{"arch": "quartznet", "model": "self-supervised audio encoder (BEST-RQ)", "dataset": "synthesized solo parts of chorales (CocoChorales)", "train_examples": 39062, "n_mels": 64, "hop_length": 160, "input": "log_mel", "win_length": 512, "codebook_size": 1024, "mask_prob": 0.05, "norm": "batchnorm", "activation": "silu", "depths": [2, 4, 2], "kernel_size": 9, "stem": "single", "widths": [192, 240, 288], "init": "trunc_normal_002", "residual_init": "none", "optimizer": "soap", "beta2": 0.95, "lr": 0.0016, "beta1": 0.95, "shampoo_beta": 0.95, "eps": 1e-08, "precondition_frequency": 25, "max_precond_dim": 1536, "merge_dims": false, "one_sided": false, "adamw_lr_other_params": 0.0026, "steps": 9900, "batch_size": 256, "epochs": 64.9, "lr_schedule": "cosine", "final_lr_fraction": 0.01, "warmup_steps": 190, "weight_decay": 0.1, "adamw_weight_decay_other_params": 0.05}
Rows from block 3, named by matrix and row number. Rows with one number belong to one channel. Each number is 500 + 40 x the weight over its row's rms, rounded and kept within 0 to 999. All counts start at 0. Numbers have three digits each. After the name is the row's rms in percent of the matrix's.
# convs1: first pointwise conv (model.blocks.3.convs.1.weight, 240x240x1), inputs 120-239
# convs3: second pointwise conv (model.blocks.3.convs.3.weight, 240x240x1, transposed), outputs 120-239
convs1.83 094:449495484527463441532578621533559528514515446459532480435499512484503533490491561444484501574436493472541499495436414506494518504526526526467492567507457483505505444487457528496519480483491538440483464501545464522523532483487533480507488469508479449519533460493501496515513533492520500474472485494447509553489535469527500481482577511510500530467552535505470521
convs1.84 106:489547517449536558569503521449502443532568424533489453471442479529499508494501497526498521537464498504491540558563554518506485418520516523498551444554551535498529500528469558508496489525420472480568562474510529484518478520482479486515564452524582442441553496484499443507481468492505511509490452489466546553536477461473485491567547543547510480452508483501490479
convs1.85 096:476501448529507514428507522530454516499494539547496516538453571447493510423486456570493444417490543476573498457574491572476524494522510499510587524536464512504479499484504595474521503472485557515463526485516566560581450457493465463504499503513615506500517463552467534395437521514549398410489549483559528563505449539551479516527487527500485481440527479521541471
convs1.86 098:534488459525540465510510420509553502541541528553497475572465542478552484505512532489501536555444527475475506487543498451553508438470491502490481480608486423475496451498449487435506570471520481486439529497453497510493535497563480520480562381490561498511454507484554506496401528538467462476466500517518486474497564477520456459588486529537485504488483523542517468
convs1.87 084:486516495627459492433452492530487526552477517487522544492502483449487450512596505514519554507514531502504485477576493559522506534514513450525536546503403599480477405486498505500563497481543500477488446523567560476483437416494500469496483536540497507508573496542526523495466522484457567532499464555593526508546508487461487542592547544472414493473492486531459498
convs1.88 099:534527441487483512494473461501460515488586551504504456533495491482512516457533592575517493478481475445537487484552513576554405476505471567524558541598567515512519483539507507535479453469558544469538513494523485499421538546485547516485538526507496512479550612525544589515558494515473470442508505494529507490449506474484508528473528535439482459504533499563477478
convs1.91 088:536511490497443449504539478528486520462494440535441446415444483473559520465482458538433502466533506483535443520492550478496533525485445480407429509491443536538533511432444508434558485458461516515499546553477525553440504584494545475417522536478528457506521456525497520580475509540551471525573482538477467492426492491491497536547459472480451487521478475479505474
convs1.92 104:435510501475468535521515493496559427490539545493503422496517546444543484489480405463503495457478482519539447550559493502536527456497479529466475516454514576539515519508512567470556543427523444568499448516588446502539480504500514507535465482532574452504473485468563528501516462437487530445515492574507508584465489506516464481480463497524453506474523475515395494
convs1.93 095:562473521513480481524466528525493493489551482525450479429506512496660581505541416486492523567497447523534513466496541484524518497533476529478544516472492499552498516478476525452557465453504496480511515497620468467427478494460564536501492522444495471485488512465504542435466505520461480484525511425466523463533527534449454496494456526459487523435555541469526441
convs1.94 095:432551528511494550531432466541525493573503531474517549443481518466534456468472465397496525459462499529474527434561468436555528548442509624478477571484564483453491447575427522460490537468549469483512517460506526528485539505531491474545515511600429476500520476555478434533481531479477531566456544476548490453478376581492490526503515539444523473481486477471487502
convs1.95 089:543493489528522402515461520465557439525524515489507475527506485524497534511429490516437497379529454427499513435526495536519486553513497484490536502550424406529483576564495435501470445513454484501406580555496466531501438503488485488502487574516471487479553431453502479435507527533540498465494487451466468584455514517504500445478526553469521494441450482560460549
convs1.96 104:477488537529556494462464540491534539493476502505490483564534540516456570562531495506465514487563488579490471484525512554473523537526434491481451498476437454481473477435543476560461558458552494506572530518469465499482484533527527520458590535457454509480526539523457514602416519508446535491538462503496513519497471507496445528469413556494500551517447552515470479
convs1.97 102:554509478471566477497530541493490535486481516516499475435501499553487466412496439520521508384537500556410511518484563504425534549488488511471523426441554582483475504541478525514557475449458503535482471454513457525485461493528527504452537395435471575451525521573480515445551552581515528477476484567559547430473478485518504516522513470521489474479537469519449505
convs1.98 096:466502480472514525514536491523514525540516511488407451560520574512545505553507594461542507525477479503463481494521532547487507507546539543545501479488505568523491433525459500478484427427477459518483537554496523477558509458466488445532538532511561430453598475461422561534446505553423549490474536478589527463440468522501538527555496496602532523467518534569452434
convs1.99 094:501470472541457467558558397557469501509522525460525501459467517476514481481427531511467516521513506529529537484547522496447507515447530507482510506479451549479471530459584511503551439557519501488552490495486466540509435463512501477577501550489473549506541514524488463479527544508511536510477536490573532519472425474490492532460510391480515470520451517459435463
convs1.100 096:511556527462558525490503513507543464423514472495503533392524482536489528547516530520495547519591497457484533464473478465515502447510530539516539488498444417488515455497525454460539463544533437479524415611509454350505475506540497485521524552463557479437483487497445457437478530485464465480510489501465507480520484433466571577535495519509436483524494536573458471
convs1.101 107:484508471484537481453468533485516481524480524473464466506461441521531461687493509496588527452518512463556496488497500507467451506514589569459510481517484527513516465592469471522506588447473525476510449468470421534504602546518460576582474490510562513500490477516549484518463469486510582435500472512504515540492443546473481539398489481422529486455494477573479496
convs1.102 104:504528429521481541494488502480493438562552505514481480560461517509542535478449523491537480457533458557553556514451549561520548485511479521572496481515561541509414617544407488518560544547477498551522462410532477522559487498494531576509515539488477546424489458451498486547559461514526513492513494500515528497530469576509514510464525474555514449525547556493511582
convs1.103 098:540450506437470476523519558548537488573469521539508454427465495489532487527523540514536466508559486440540526495502528481532495479464551579501507528484625429503444511466488517582516517507492496519520518553515459543489509457469540620431435574528485455413583515474458592486496471510555480481513493545498391539558516461539487498532540500493490544542519491438579496
convs1.104 111:476463518493526496527512529485512511530550568478462505467610512497379466460516544483519512528515336542527497467550449610435489503463505503480533423502482532479513498489501472490493448486529545534520513495621521463513517613575539480515469477551473541506504567529505522476560501575505501501458423505477516448469536473522525458482415549459488528499537514482474494
convs1.105 099:455498498530498431529615479470512564497498444469538500461514450558524474455479505473463475495475545475500513478465522488496415486515490447498482487469510473493510443415471501433557475548529611445470494582451492485498475505480458488507480483421456462536530551486524511456405510443549522508565540501486470437386459533464486500513505514534475506555451473550481534
convs1.106 099:590493411554488440513524506521461477520484529482415498514511464478517463472561524443532545496510502535462516505479488416556467450510512514517549421472554399495500433558446451438495491494573552437511470502542476560516550560490461472591437491569471576511523508442447485496522464495553558499472533520474379551480531514479477473551493469534630441530469498497516474
convs1.108 096:540507511460517565512498530540557483505488471558544517539480486550489569483554465599488465527509549464564550523536446482456497445478582459454526470527506516529516508512487489424525518484501537525499559449494465490483546442478442493461488447507512499531534498520447579540435575513473436482450525505499551466510547459516480559540522460492556483460522479537574484
convs1.109 100:547499449563529421614497525515508488498458543516454440434545478513516469494593449496528440472462507470501541515480491547458473481459524521487505447535518509526564475532519542527489511495500434525491471469518509573531570465483514517531515480493478486457475495503530463536527477484486459516454472453477514531526508466539426442534506471579483507445540491513488457
convs1.111 105:539537464504454561510539396526497528465530548473493550471527501528496460446496463480465442468449518535531528500419500508508506471435486418472523641582518521516584503581542465403466494571463536491508545513484519505513463496551495515463570568566479456588532512540502493483467488541512530517502484525521592585443536485485396475488502515542500512532487521494523489
convs3.83 104:590450507562448605524513538464508480478504440520494447445470539492510493439473539514536485464576491457482473383516472494553517458519463452517514542476474492478482423519477436429502521490558454478458523478513557490528451510523468532468519428461460514451490448467521481488420488400462454477468467497566530498592519491497478507494480493497480494525495434526544466
convs3.84 110:602512496465498486509511519458493522543512524416443560551512525438480522467495528510517564469476503541543462440557550488505537483478570465509505482511537564442465554444502529461423438529472528502531450489459480539497498532518435591494439399531564453531504535448503498404469530537493464454490508533471540481491517514428494498530438494489552506520445396517484461
convs3.85 095:470443574459504492546525535520498513514512469530435526479436486428444504474525490475540554537623478553464488466535467493468511494531421495501610489401524464562496472475505461508472457456441487441433473522490525486550540547484487491494508578483510479529520497547477503497509484472501440470492587506517465521493476531477538553541501446477479459505495430507497529
convs3.86 097:552502542550511489455536530481520493439485511465525464520442465432477523543512474445495498543519454506526522508504502531374501530506503490444497523433567510464515480445454517479445561529444571503458545488474539557570450573532523465618492601437531518518567558492456548521520611471508517478491542531490487457493470449457504491450521452548529516509568536480431519
convs3.87 088:442500497432501482584500557548487499419518528435520501497473515479514566475543557500478512541497500454483522475493526472506536466496468479454584517402434549534509531508529558489489449537447486478503511447475510457507465482430479516474500453497475487493488526456481501493516513496458500527528541498518518493497558471464478432549493494513398602477522513545443505
convs3.88 092:471524478496563577507546545510484461442563493533505454540492463501440440553488548543458505468503579469475551472531516551537519481513556583487512458536496480508507517477472430515453553490479491471453535511527472499495501458469510491486501499468455510489466536486473556452545524575567462472511530479547505532533503523522567514513438494521554464472534568488503458
convs3.91 089:505550489451505456471452498536547489445510576519511580495417544463475534508565505614461536528473436618549480471554467496512483531493583471485524511515480526507539458519479492504387561449498457468531484438457480488487505533556490523462517492486508580520548516528566528470507587539379498414509551474442497466524472535486532513537485583544425480491542533455515526
convs3.92 107:474518553449533459525518455506514410517409558536445441471457524527451481485479499457503506446400467476512445512508480479467503491518367529443401572520445474514481493460434490502497542507429551448434538496476503563493465441537490472566496451482466511485551481477478487482480454486472425489460457487524504502458504538466480454441490503504458471407501451548510417
convs3.93 086:552601445557476462525525468519453498501481515490492505536527487515481500458476452570518436491516596474489492504515557511616567516498533494493526524481430517530472492514494484457560482465537542439454515492460450585533529554508492460449517485568542558477525555487435566462649533461476513492512492449488526464475495513475473459503452519479436510463577515491482508
convs3.94 094:534484532526495546464575532489491422551520490485525526574488487546477494466526487529466611493441478519505514492554556488520584550504499609498484522562509460526497495555531411499617453598480537484476492532518457506482483489538511522512473469590498503499521500461454544471529443483533557494509529474579468533497547522396510527482539446493492562504585546514513529
convs3.95 095:486470539495494446512578534549509493549534469493454462531483437468532519535548461473503448526514462535505562598488478452445518526482482489470480523502520540511537480468559445416479507508508421505431470532557508491481491478486555434427500500503531558520525446545526549494511580543435522504507516498480478482464499547457396526447411513546555536520520454508494490
convs3.96 107:450511505473487423446444504465487488489488471485501475434446531550486513434532491504466533497569503483462499500502445460469514495528409454519494562502411487473515504544505538488551508503524449578546514464424487475548481502499529525528339491510493555507480464468490497444534530541489455464445433468531446492471480456514469498455493525501481527503480460508491497
convs3.97 113:522477483518556503512573542478543460474490508460558531474533544466472501517498528437542489464484498514486533485486474507479491495494446499450508503552554519610527527498470541521508468485554517500468438500456515461535531501459492500585515479481583534497535456506548502454408478546536504529473462529472454487495488540516522475523498435484451530444526558560529552
convs3.98 093:490521405547494519531483461578453469463484503483497515474509454555451582404452470468542544462473579472529499537550513485516432512464462526530510468559495477507440568590506512591524475508566530489509506532487483524478461501532490492538609479555518447494497595523505465525555546534487467384461458455565529541457498471500502532551508577401522461513491485537481466
convs3.99 101:467516440544483526516479514569502522414498494508522471498507516413494490546516494482498517477579478479445546521465468436475448460467554455502532469540472528529491506526441512504524505487497482443473574493550486433522553461521473494450496577534552485535472506502459506486477503513485456523498475421498442525519555489384562503497495490473481514469510562502509436
convs3.100 098:492475521460474507462473483529497428461513446507575472509523458539548600492497397573517494529463512484526511455538523580490438468508571516511478606491434519519462551503498527494516462537444515517474486478475467514476496480474476554477512513470568482498503512543454455491439474447463462450525506511512535517524562524466498489545535419449619478490498436480378518
convs3.101 105:468465372537507514533496513577549510513551446505490484457482523528509477622531525524518563521503503490526498518544483573525456519512445511530476514509505537504448518480571529454488448478544417457478527494506562508460382444484538519496475478446597586526480475504532432490466476486518461561573455514461506490522482550470512477527557528527500515493540468541501547
convs3.102 103:453434485564565490550555497536450484483496478532478523407579463569462522518495548565503523590454526532527470525486462425554557471529498506541477507454525471481637416481539499473475553458473525593511584537451488462539452499466476524512501536477557519512463520482560515442548521579491501447514511540513575602521513543449492494504423485530558531454551494478510464
convs3.103 100:475548521491500441523611521471456442551488464512473462474490499468446519533474485458426511532510523561482516474486476490458432487466525550502485481497501530528558403426518484471514523488487495472436528598465472465489514486489527554459508489474445455533507464548484483506598471514449535512408452518482533473487465526467451471564533479501536516464462456450502452
convs3.104 108:504451491468494497505476538526492501504466503489499539418596504398492494512607535490486487509536604511495513478503453448496523524492477504545484465490471475509502546494527485499462533544547514471474519529488469501479421465512534463477520516591470483496530491502446505451485492504510398542537493486549498433553491465471509547493458470506555453493540480505536490
convs3.105 102:524569478473538478509521509503507535496514496516546516545485473533503554409476468543520568534531495537419550532497574510539493542473522486590534494575525560465492559551517467464517503428515531551439464480514473461485508522534411480514498432504533507487529479594475533544506496439514465503499439433510546523452479579554496470535516521495520524492495570516436466
convs3.106 101:583498470497495526545406458518548504477514540598532529477457515471556523460509533490493511467535546511493624549502467423546495553517559470515461499500510463518507477547483492613489415522574459594534477559462528513522521557507573459517506530505466446531425520556534524589463532462515528528509555594462536494522445456479528517469538494533508472528486497497521518
convs3.108 100:542508500487556450539490511508514466543531537500530467431464496394503486441540425544461513498553496498550528477515561482460499552487501518563496544443501540421487503546454498513525523440517424551474514474522538484492541531498520484499493501475507501511474551544588508501459490497428548505525541479516497514481530544430557494483482491567519511552602500556473569
convs3.109 095:511448462461496499501447472501568549485542559487504523521406502563613536505550498404552458455474504475505549498520512448513502443479496489511512544502514504495464537519514506503524569400480514461479554488578495519533540514557534485481487450428572515520548498521539472487460426510532489551455472459443489503516419453493421515513492519450449481517438500481551528
convs3.111 105:478450507482531558508583500472474506521527499513451498513519480548541448567528436511422499534528477540399528490522507536487511506349539473497525554553527550486400581541482504510472498514494477490509407529497502563487462481445440509400467418550507519448504534550517499478456423473495503519564450458486531560468449496472492531441493543472437490547453439499484500