From a checkpoint of a small self-supervised audio encoder (BEST-RQ): arch quartznet, widths [192, 240, 288].
Rows from block 2, named by matrix and row number. Each number is 128 + 32 x the weight over its row's rms, rounded and kept within 0 to 255. All counts start at 0. After the name is the row's rms in percent of the matrix's.
# short0: shortcut pointwise conv, stride 2 (model.blocks.2.short.0.weight, 240x192x1), inputs 96-191
short0.161 112 [139 140 103 149 100 160 117 142 143  97 131 100 132  93 112 114  80 139 116 139 210  89  59 128 125 138 111 168 124 118  84 130  87 152 163 135  93  94 185 136 109 119 111 119 158 126  52 191 213 155 219 121 112 157 116 127  91 181 126 146 135 131 174 166  93 154 165 135 184 106 162  97 108 115 155  75 111 159 126 107 156 117 192  88  91 102 170 150 144  91 161 167 148 209 109 127]
short0.162 102 [129 138 131 173 141 117 210 118 118  83 154  71 101 157  92 104  97 124 121 115 135 138 113 102 150 137 107 121 110 173  79 110 180 152 117 126 141 228 123  94  96 145 152 170 107 129 121 160 117  67 145  85 142 139 154  93  88 116 121  89 103  98 166 131 157 139 120 107 131 177 170 135 104 147 116 135  99 116 127  90 146 114 128 132 101 146 133 174  98 166  90  97 157 118 154 123]
short0.163 099 [102 163 143 111 212 162 113 151 110 150 141 153 161 115  68 169  71 134 128 100 136 231 110 155 180 124 112 170 171 126 140 139 120 158 161 118 164 140 136 129  98 125 140 120 168 150 136 138 129 104 126  90 105 148  99 100 133 146  98  58 117 205  96 111 145  96 153 129 110 146  93 148 109 132 181 137 128 192  75 149 169 163 173 100  97  77  97 111 174 175  93 122 123 131 101 128]
short0.164 095 [ 79  96 113 109 141 117 206 179 130 135 146 140 110 135 159 114 110 161 109 127 134  69  66 140  97 108 143 156 119 102 157 138 144  97 127 164 201 104 127 111  81 116 106 110 116 163 128 102 172 171 125 154 123 190  75 138  62  78 108 161 172  77 115 128 138 145 141 166 108 184 176 165 163  83 130 164 142 104  58 118 136 141 204 148 119  70  78 184 132 206 125 159 134  59 110 186]
short0.165 093 [100 151  51  92  99 129 140 111 169 134 165 129  72 131 224 196 131 159 148 131  68 148 137 119 141 136 107 134  47 115 104 116 157 142 110 148 125 129 154 120  95 171 159 138 159 158 165 147 149 154 139 111 102 130 128 230 138  82  97 128 159 101  95  96  82 115  77 128 119 126  88 109 136 130 119 138  97 106 126 156 107  64 147  54  99 168  99 137 170 141 173 111 105 119 184 125]
short0.166 101 [164 147 186  69 116 116  98 174 121 179 134 146 144 143 122  97 120 156 156 146  94  65 134 148 167  83  64  70  95 120 133 139 131 163  89 110  64 100 116 116 111 115 180 134 118 108 180 154 123 215 146 118 106 118 188 150 130 122 145 170 153 136 151 131 150  91  36 129 120  84 123  89 143 162  98  76 195  98 126  87 137 140 130 118 140 108 175 128 160 108 117 127 128 169 139 108]
short0.167 097 [126 108 129 133 144  96 135 126  82  95 115 131 182 139 116 125 151 104 148 119  89 120  71 104 111 105 123 168 144 136 166 186 169  81 152 130 139 151 183 142 124 167 203 143 123 129 142 134 103 114 139 199 180 110  80 199 151 116 172 116 106 112  97 128 137 150 100 148  90 143 145  93  73  89 166  91 109 146 124 114 156 164 140  96 107 156  92 158 149  39 114 168 132 114  81  99]
short0.168 109 [121 111 144 116 113 136 106 133 118 142 141 101 162 111 141 122 104 113 100 149 127 151 143 183 118 147 113 106 163 134 126  89 133 119  54 113 114 134 124 136 117 109  89 135  85 108  72 132 126 102 153 157 103 100 202  80 147 124 169 129 156  89  96 131 138 147 125 134 152  86 138 144 167 151 128 174  98 125 110 188  55 243 139 122 126 167  98  73 165 116 128  66  92 104 111 118]
short0.169 105 [212 116 126 147 105 143 116  71 162 171 152 122  81  66 119 108 228 106  94 121 123 144 107 136 118 161 136 183  67 155  97 115 149  96  80 122 127  81 118 140  99 164 129  96 129 132 114  92 130 189 123 116 148 140 118 126 102 195 124 187 137 127 145 162 118 190 111  96 133 137 173  75 108 125  64 194 112  89 135 112 130 129 138 101 178 136 118 116 109 115 115  95  92 121  98 146]
short0.170 097 [133  86 124 202  93 129  49  96  89 132 141 162 125 146 184 117 135 142 210 106 134 113 155 130 115  90 122 131 132  85 121  67  93 171 107 169 114 102 160 114 124 154 167  87 144 116 171 150  99 116 139 104 135 132 119  99 155 140 172 142 138 142 170 106 104  94 127 110 154  95  63 133 108 111 168 172  93 123 139  59 115 123 182 191 137 130 105 143 104 174  99 111 119 135 180 136]
short0.171 107 [178 129 131 174 102  75 154 109 146 127 153 154 111 121 150 146 128 127 146  95 141 158  56 115 161 112 125 109 138 115  61 146 144 101 118 143 102 127 139 100 167 104 170 158 121 147 182  92 111 120 176 178  97  86 126 131 119 156 160 144 147 141 120 109 163 100 126 241 121 102 135 128  97  89  38 110 135 110 161 111 141 107 157 163 132  98 117 107 118 136 151 123 101 112  65  93]
short0.172 097 [112  75 124 164  78 140 132 121  50 105 132  98 117 151 107 143 142 142 111 139 195 133 124 144 162 195 138  77  97 166 166 173  85 150 191  81 114  97 175  77 143 177  96 123 169 123 145 113 178 189 134 157 122 124 202 151 112  90  75 103 107 132 102 101 122 108 156 118 127 132 136 131 140 173  60  82 130 155 136 152 109 123 103 119 102 163 134 103 147 116 134 114 154 100  97 156]
short0.173 108 [104  98 164 188  28 126 123 198 168 124 150 115 112 127 139 175 141 120 102  71 128 137 130  92 158 130  83 108  96 120 145 154 124 117 109 120  88 161 147 163 115  87 116 113  92 165 132 196 141 137 115 138 108 152 105  57 174 128 147  91 127 166 160 119 151 142 156 171 196 200 160  95 116 126 144 149  99 123 143 140 153  99 136 106 101 121 148 117 172 132  81 133 175 183  99 155]
short0.174 103 [ 99 124 153  72 143 121 100  69 117  87 110 175 110 170 111 114  67 146 142 109  86 174  78 123  90 153 130 131 176 137  84 128 112 123 100 113  40 176 110 127 110 111 129 112 159 108 158 156 126 113 125  72 176  64 124 138 106  94 132 146 150 101 164  68 104  99  89 116 130 160 116 141  57 147 165 176 117 117 106 175 133 127 131  86  59 219  89  95 135 136 158 118  87 106 119 151]
short0.175 104 [104 118 109 123 172  86 176 143 109 199 123  76 187 107 133 105 128 138 130 136 137 122 128 112  91 125 130  93 104 135 118 125  91 108 124 142 108 107  74 138 153 175  64 108 126 117  82 147 104 116 108 102 112 134 198 165 130 136 150 111 113  78 153 153 122  89 208 106 157 160 162 147 108 176 162  98 127  99 142 127 111 236 170 208 129 164 118 118 161 122 155 165 156 175 114 115]
short0.176 095 [134 118 102 124 154 140  62 126  95  88 120 169  79 145 191 119 118 148 121  78 120 130  97 128  58 147 108 116  93 120 142  76  95 126  88 117 124 138 135 178 105 124  89 168 153  82 158 113 136 120 108  99  49 121 132 144  81 114 132 133 148 138 138  95 109 134 144  92 130  81 160  70 129 153 113 129 133 104 127  57 124 120 115 156 171 101 191 133 219  84 150 168 112 118 148  68]
short0.177 094 [130 157 132 119 170 126 121 149 141 120 183 115 203  89 166 136 109 123 149 165 117 149 156 102 108 175  79 173 120 150 123  97  81 164 143 114 164  90 174 128 119 124 131 114 119 197 140 108  94 169 112  90  82 165  96  96 160 172 122 173 108 150 134  59 139 125  70  78 120 189 127  72 134 118 189 184  83  97 125  80 104  81 134 218  93 167  76  96 121 196 126 166 117 183 115  95]
short0.178 098 [121 157 110 100 190 110 109  98 177 107 164 109 120  97  85 101 162  93 160  82  87 192 112 131  71 124 125  93 126 125 153 149 119 117 152 165 107 117 170  49 112 113  81 109 123 144 179 145 140 130 177 119 119 121 125 160 161 187 158  93 181 115  87  77 206 106 146 125  98 209 165 106  88 113 142 169 187 134 132 154  70 150  92 139 118 143  81 112 140 147 153 133 135 134 127 101]
short0.179 098 [122 134  96 119  96 197 102 146  61 138  84 106 165 124 129 140 126 176 156 181 174 131 128 173 137 145 164  81 149 143 126 142 119 102 142  40  88 160 149 123 138 112 218 106 163 164 129 119 163 109 106 125 152  97 132 141 134  99 146 183 121  91 146 158 108 106 140 122 101 115 125 159 139 196 118 105 128 128 129 169 146  72  83 153 155 164 113 139 118  71 156 127 159  99 118 161]
short0.180 107 [146 134 123 124 223 151 125  64  71  67 112  69 129 109  87  73 150 181 154 160  96  85 105 224 149 150 208 113 195  81 129 105 109 164 116 103 141 149 121 130  95  79 102 139  86 129 133 153 158 156 113 200 120 101 131 144  91 150 147 141 110  68 148 121  84 143 121 110 133 132 106 126 166 119  99 165 107 107 155  67 168 124 103 104 175 151 153 143 135 105  90 144 142 186  99 181]
short0.181 098 [170 188 153 110  80 142 116 127 138  74 107  99 104  65 118 154 118 135  84 135 113 144 172 162 117 135 155 119 132 101 174 155 138 161 159  96 149 170 113 128 128 150 141 140 154 136 142 135  76 116  95 116 100  88 100  70 109  92  90  85  77 151 137 125 197 117 119 134 181 161 132 150 145 165 167 148 143 169  74 113 168 124 146 139 130 115 158  95 123 106  58 206 128 172 173 135]
short0.182 109 [126  82 147 130 131 102 130 114 138 143 101 142 152 161 121 122 134  99 137 118  93 126 106 131 123 123 123 109 166 172 125 118 108 141 204 149 106 138 128 155 181 152 124 114 101 143 100 103 112 157 128 110 142 150  95 169 130 101 117  85  39 127 163 138 147 112 168 103 125 134 175  75 119 148 124  79 226 101 142 121 150  61 155  99  98 142  85 131 142 158 126 117 105 163  46  96]
short0.183 112 [135 136 111 128 192  90 111  76 121  94 145  67 100 109 125 139 151 122 144 113 127  64  95 120 145 104 137 131 116  84  88 161 162 108  89 133 105 162 121 167 136 106 120 132 172 118 124 119 154 142 136  71 116 122 139 124 133 132 136 151  92  87 110 125 127 168 132 171 167 132  61 166 134 120  75 154 137 105 159 142 115 163 107 175 193 108 125 160 114  82 170 137 108 129 176 177]
short0.184 098 [195 143 125  80  94 132 124 116  91 107 122 138 136 150 166 205 124 116 134 156  74 201 202 177 162 179  87 124 127 117 161 154 115  87 106 134  96 107 152 179 136 131 162  89 150 109 144 129 164 150 149 166 167 205 106 125 139 137 117 158 128 117 157  80 160  77 129 102  67 121 163 131 104  98 119 169  94 155 169 155 141 157 127 141  86 173 175  97  70 119 118 125 160 128 134 141]
short0.185 103 [102 142 186 139 126 102 132 146 124 138 170 177  96 132 139 126 104 127 155  97 118 202 219 113 117 113 158  91  95  65  87 134 108 129 103 165 159 139  80 104 149 112 181 107 135 188 109 163 122 128 173  78  96 106 136  91 157  82 209 116 122 123 118 109 144 135  82 103 147 150 133 168 150 141 190 154 112 180  70 145 153  98 159 171 102 123 121 107 138  98 181 176 145 114  83 112]
short0.186 094 [156 130 151 154 144  88 163 129 128 177 123 102 148 164 131 190 173 136 141 119  89  74 128 154 134  97 174 194 111 126  48  84  95 136 132 159 117  96 177 113 142  67 110 139 110 102 126 189  80 112 116 104 169 103 103 122 148 137 122 119  90  68 128 128  67  91 128 147 113 164 103 147 122 154 149 128 166  73 148 113 154 128 103 155 114  71 126 119 126 117 153 151 132  73 117  78]
short0.187 098 [105 112 198 174 165 163 110 139 112 138 120 114 116 175  94 210  66 143 207 168 146 147 102  66 119 143 146  97 176 143 125 129  90  79 145 139 131 170 146 123  67 136 119 149 106 153 104 167 132  91  88  84 110 112 148 106  87 139 140 123 226 138 123 122 103  94  86  79 125 124  99 142 186 104  96 182 141 174 120 205 123 120  57 143  95 116 113 108 149  95 101 128  64 142 133 187]
short0.188 098 [ 88 143  92 117 129 135 130 194 163 120 151  91  94  90 144 184  68 170 149 169 146 185 126 116  96 137 117 200 107 144 155 122 171 156 134 124 148 158 145 178 193 103 100 117 116 119  98 120 174 131 113 128 133 122 107  95 166 146 114 114 111 237  64 162 169  79 122 187 197  82 115  94 104 124  38 128 117 141 152 142 115 130  63  60  97 166 125 170 157 163 123 120 132 130 163 130]
short0.189 103 [107 162 138 115 124 136  73 168 101 133 106 104 128 122 101 119 131 140 114 101 110 142 172  88 125 165 161 117  81 136 132 110 123 184 100 131 178 131 140 104 122  77 173 148 172  98 133 173 108 107 205 112 136 149 117 151  66 112  90  87 134 180 133 135 149  70 143 155 133 128 139 101 157 162 101 182 121 127 139  61 163 139 164 189 129 102 161 141 110 142 217 116 121  89 161  68]
short0.190 096 [209 113  86  82 142 109 153 101 207 133 113 137 123 122 197 132 174 151 130 144 124  94  99 105 178 144 103  86 140 133 117 138 163 149 115  83 186 122 147 148 136  75  99  95 111 148 159 163 124  60 101 126 148 123 103 180 156 167 105 105 146 187 142 174  93 153 212 158 161 138 116  94 160 135 160 119 114 138 109 113 114 128 110 127 121  77 106 103  97 138  59 119 131 104 105 137]
short0.191 104 [150  76 107 141 105 131 114 129 188 178 140 123 109 201 100  98 135 121 102 140 135 144 171 185 151 187 133 129 113 109 102 167 116 184  57 105 185  85 131  98 110 120  99 112 173 196 166  71 111 154 138  96 128  89 165 130 153 129 148 140 112 118 107 147  67 126 133 119  78 102 166 128 168 102 128 120 158 154 115 116 114 135 155 107  93 139  98 152 138 154 144 171 163  99 148 146]
short0.192 101 [138 111 133 192 122 145 116 117 146 158 138 166 111 143 141 189 126 118 129 122  83 143 163  62  85 167 150 101  78 123 157 111 126 160 144 107 138  64  92 147 130 187 117  91 132 137 174 121 115 127  85 190 119  72 173  56 102 119 119  95 115 102 129 127 212  99 105 172 175 135 185 117 137 125 128 164 140 114 105 156 197 125 171 129  69 137 135 121 121 139 109 138 140 149 134 161]
short0.193 099 [169  60 136 123 122 117 135 146 179  89 102 125  96 150 137 177 136 137 120 139 114 148 179 153 159 133 122 102 146  99 137 159 114 116 152 145 123 168 166 252 118 134 140 158 145 124 128 126 135 103 122 174 169 136 105 138 157 144 160 140 115 153 136 116 113  99  84 125 144 109 155 117 131 120 146 113  70 172 112 185 126  83 166 150 115  81 136 123  76 177 140 130 100 107 105 123]
short0.194 099 [ 98 155 170 143  89 108 112  71  70 187 122 225  95 105 181 125 179 155  97 108 170 150 108 130 124 130 106 150 135 127 155 134 147 128 137 150 104  79 144  58 148 138 120  83 124 126 158  94 166 141 131 114  95 107 144  89 140 114 111 148 192 136 130 142 102 159 149 102 151 115 153 135 127  67 139 137  95 132 239 197 122 142 171 111 119 158 120  98 115 146 133 161  88 129 119 181]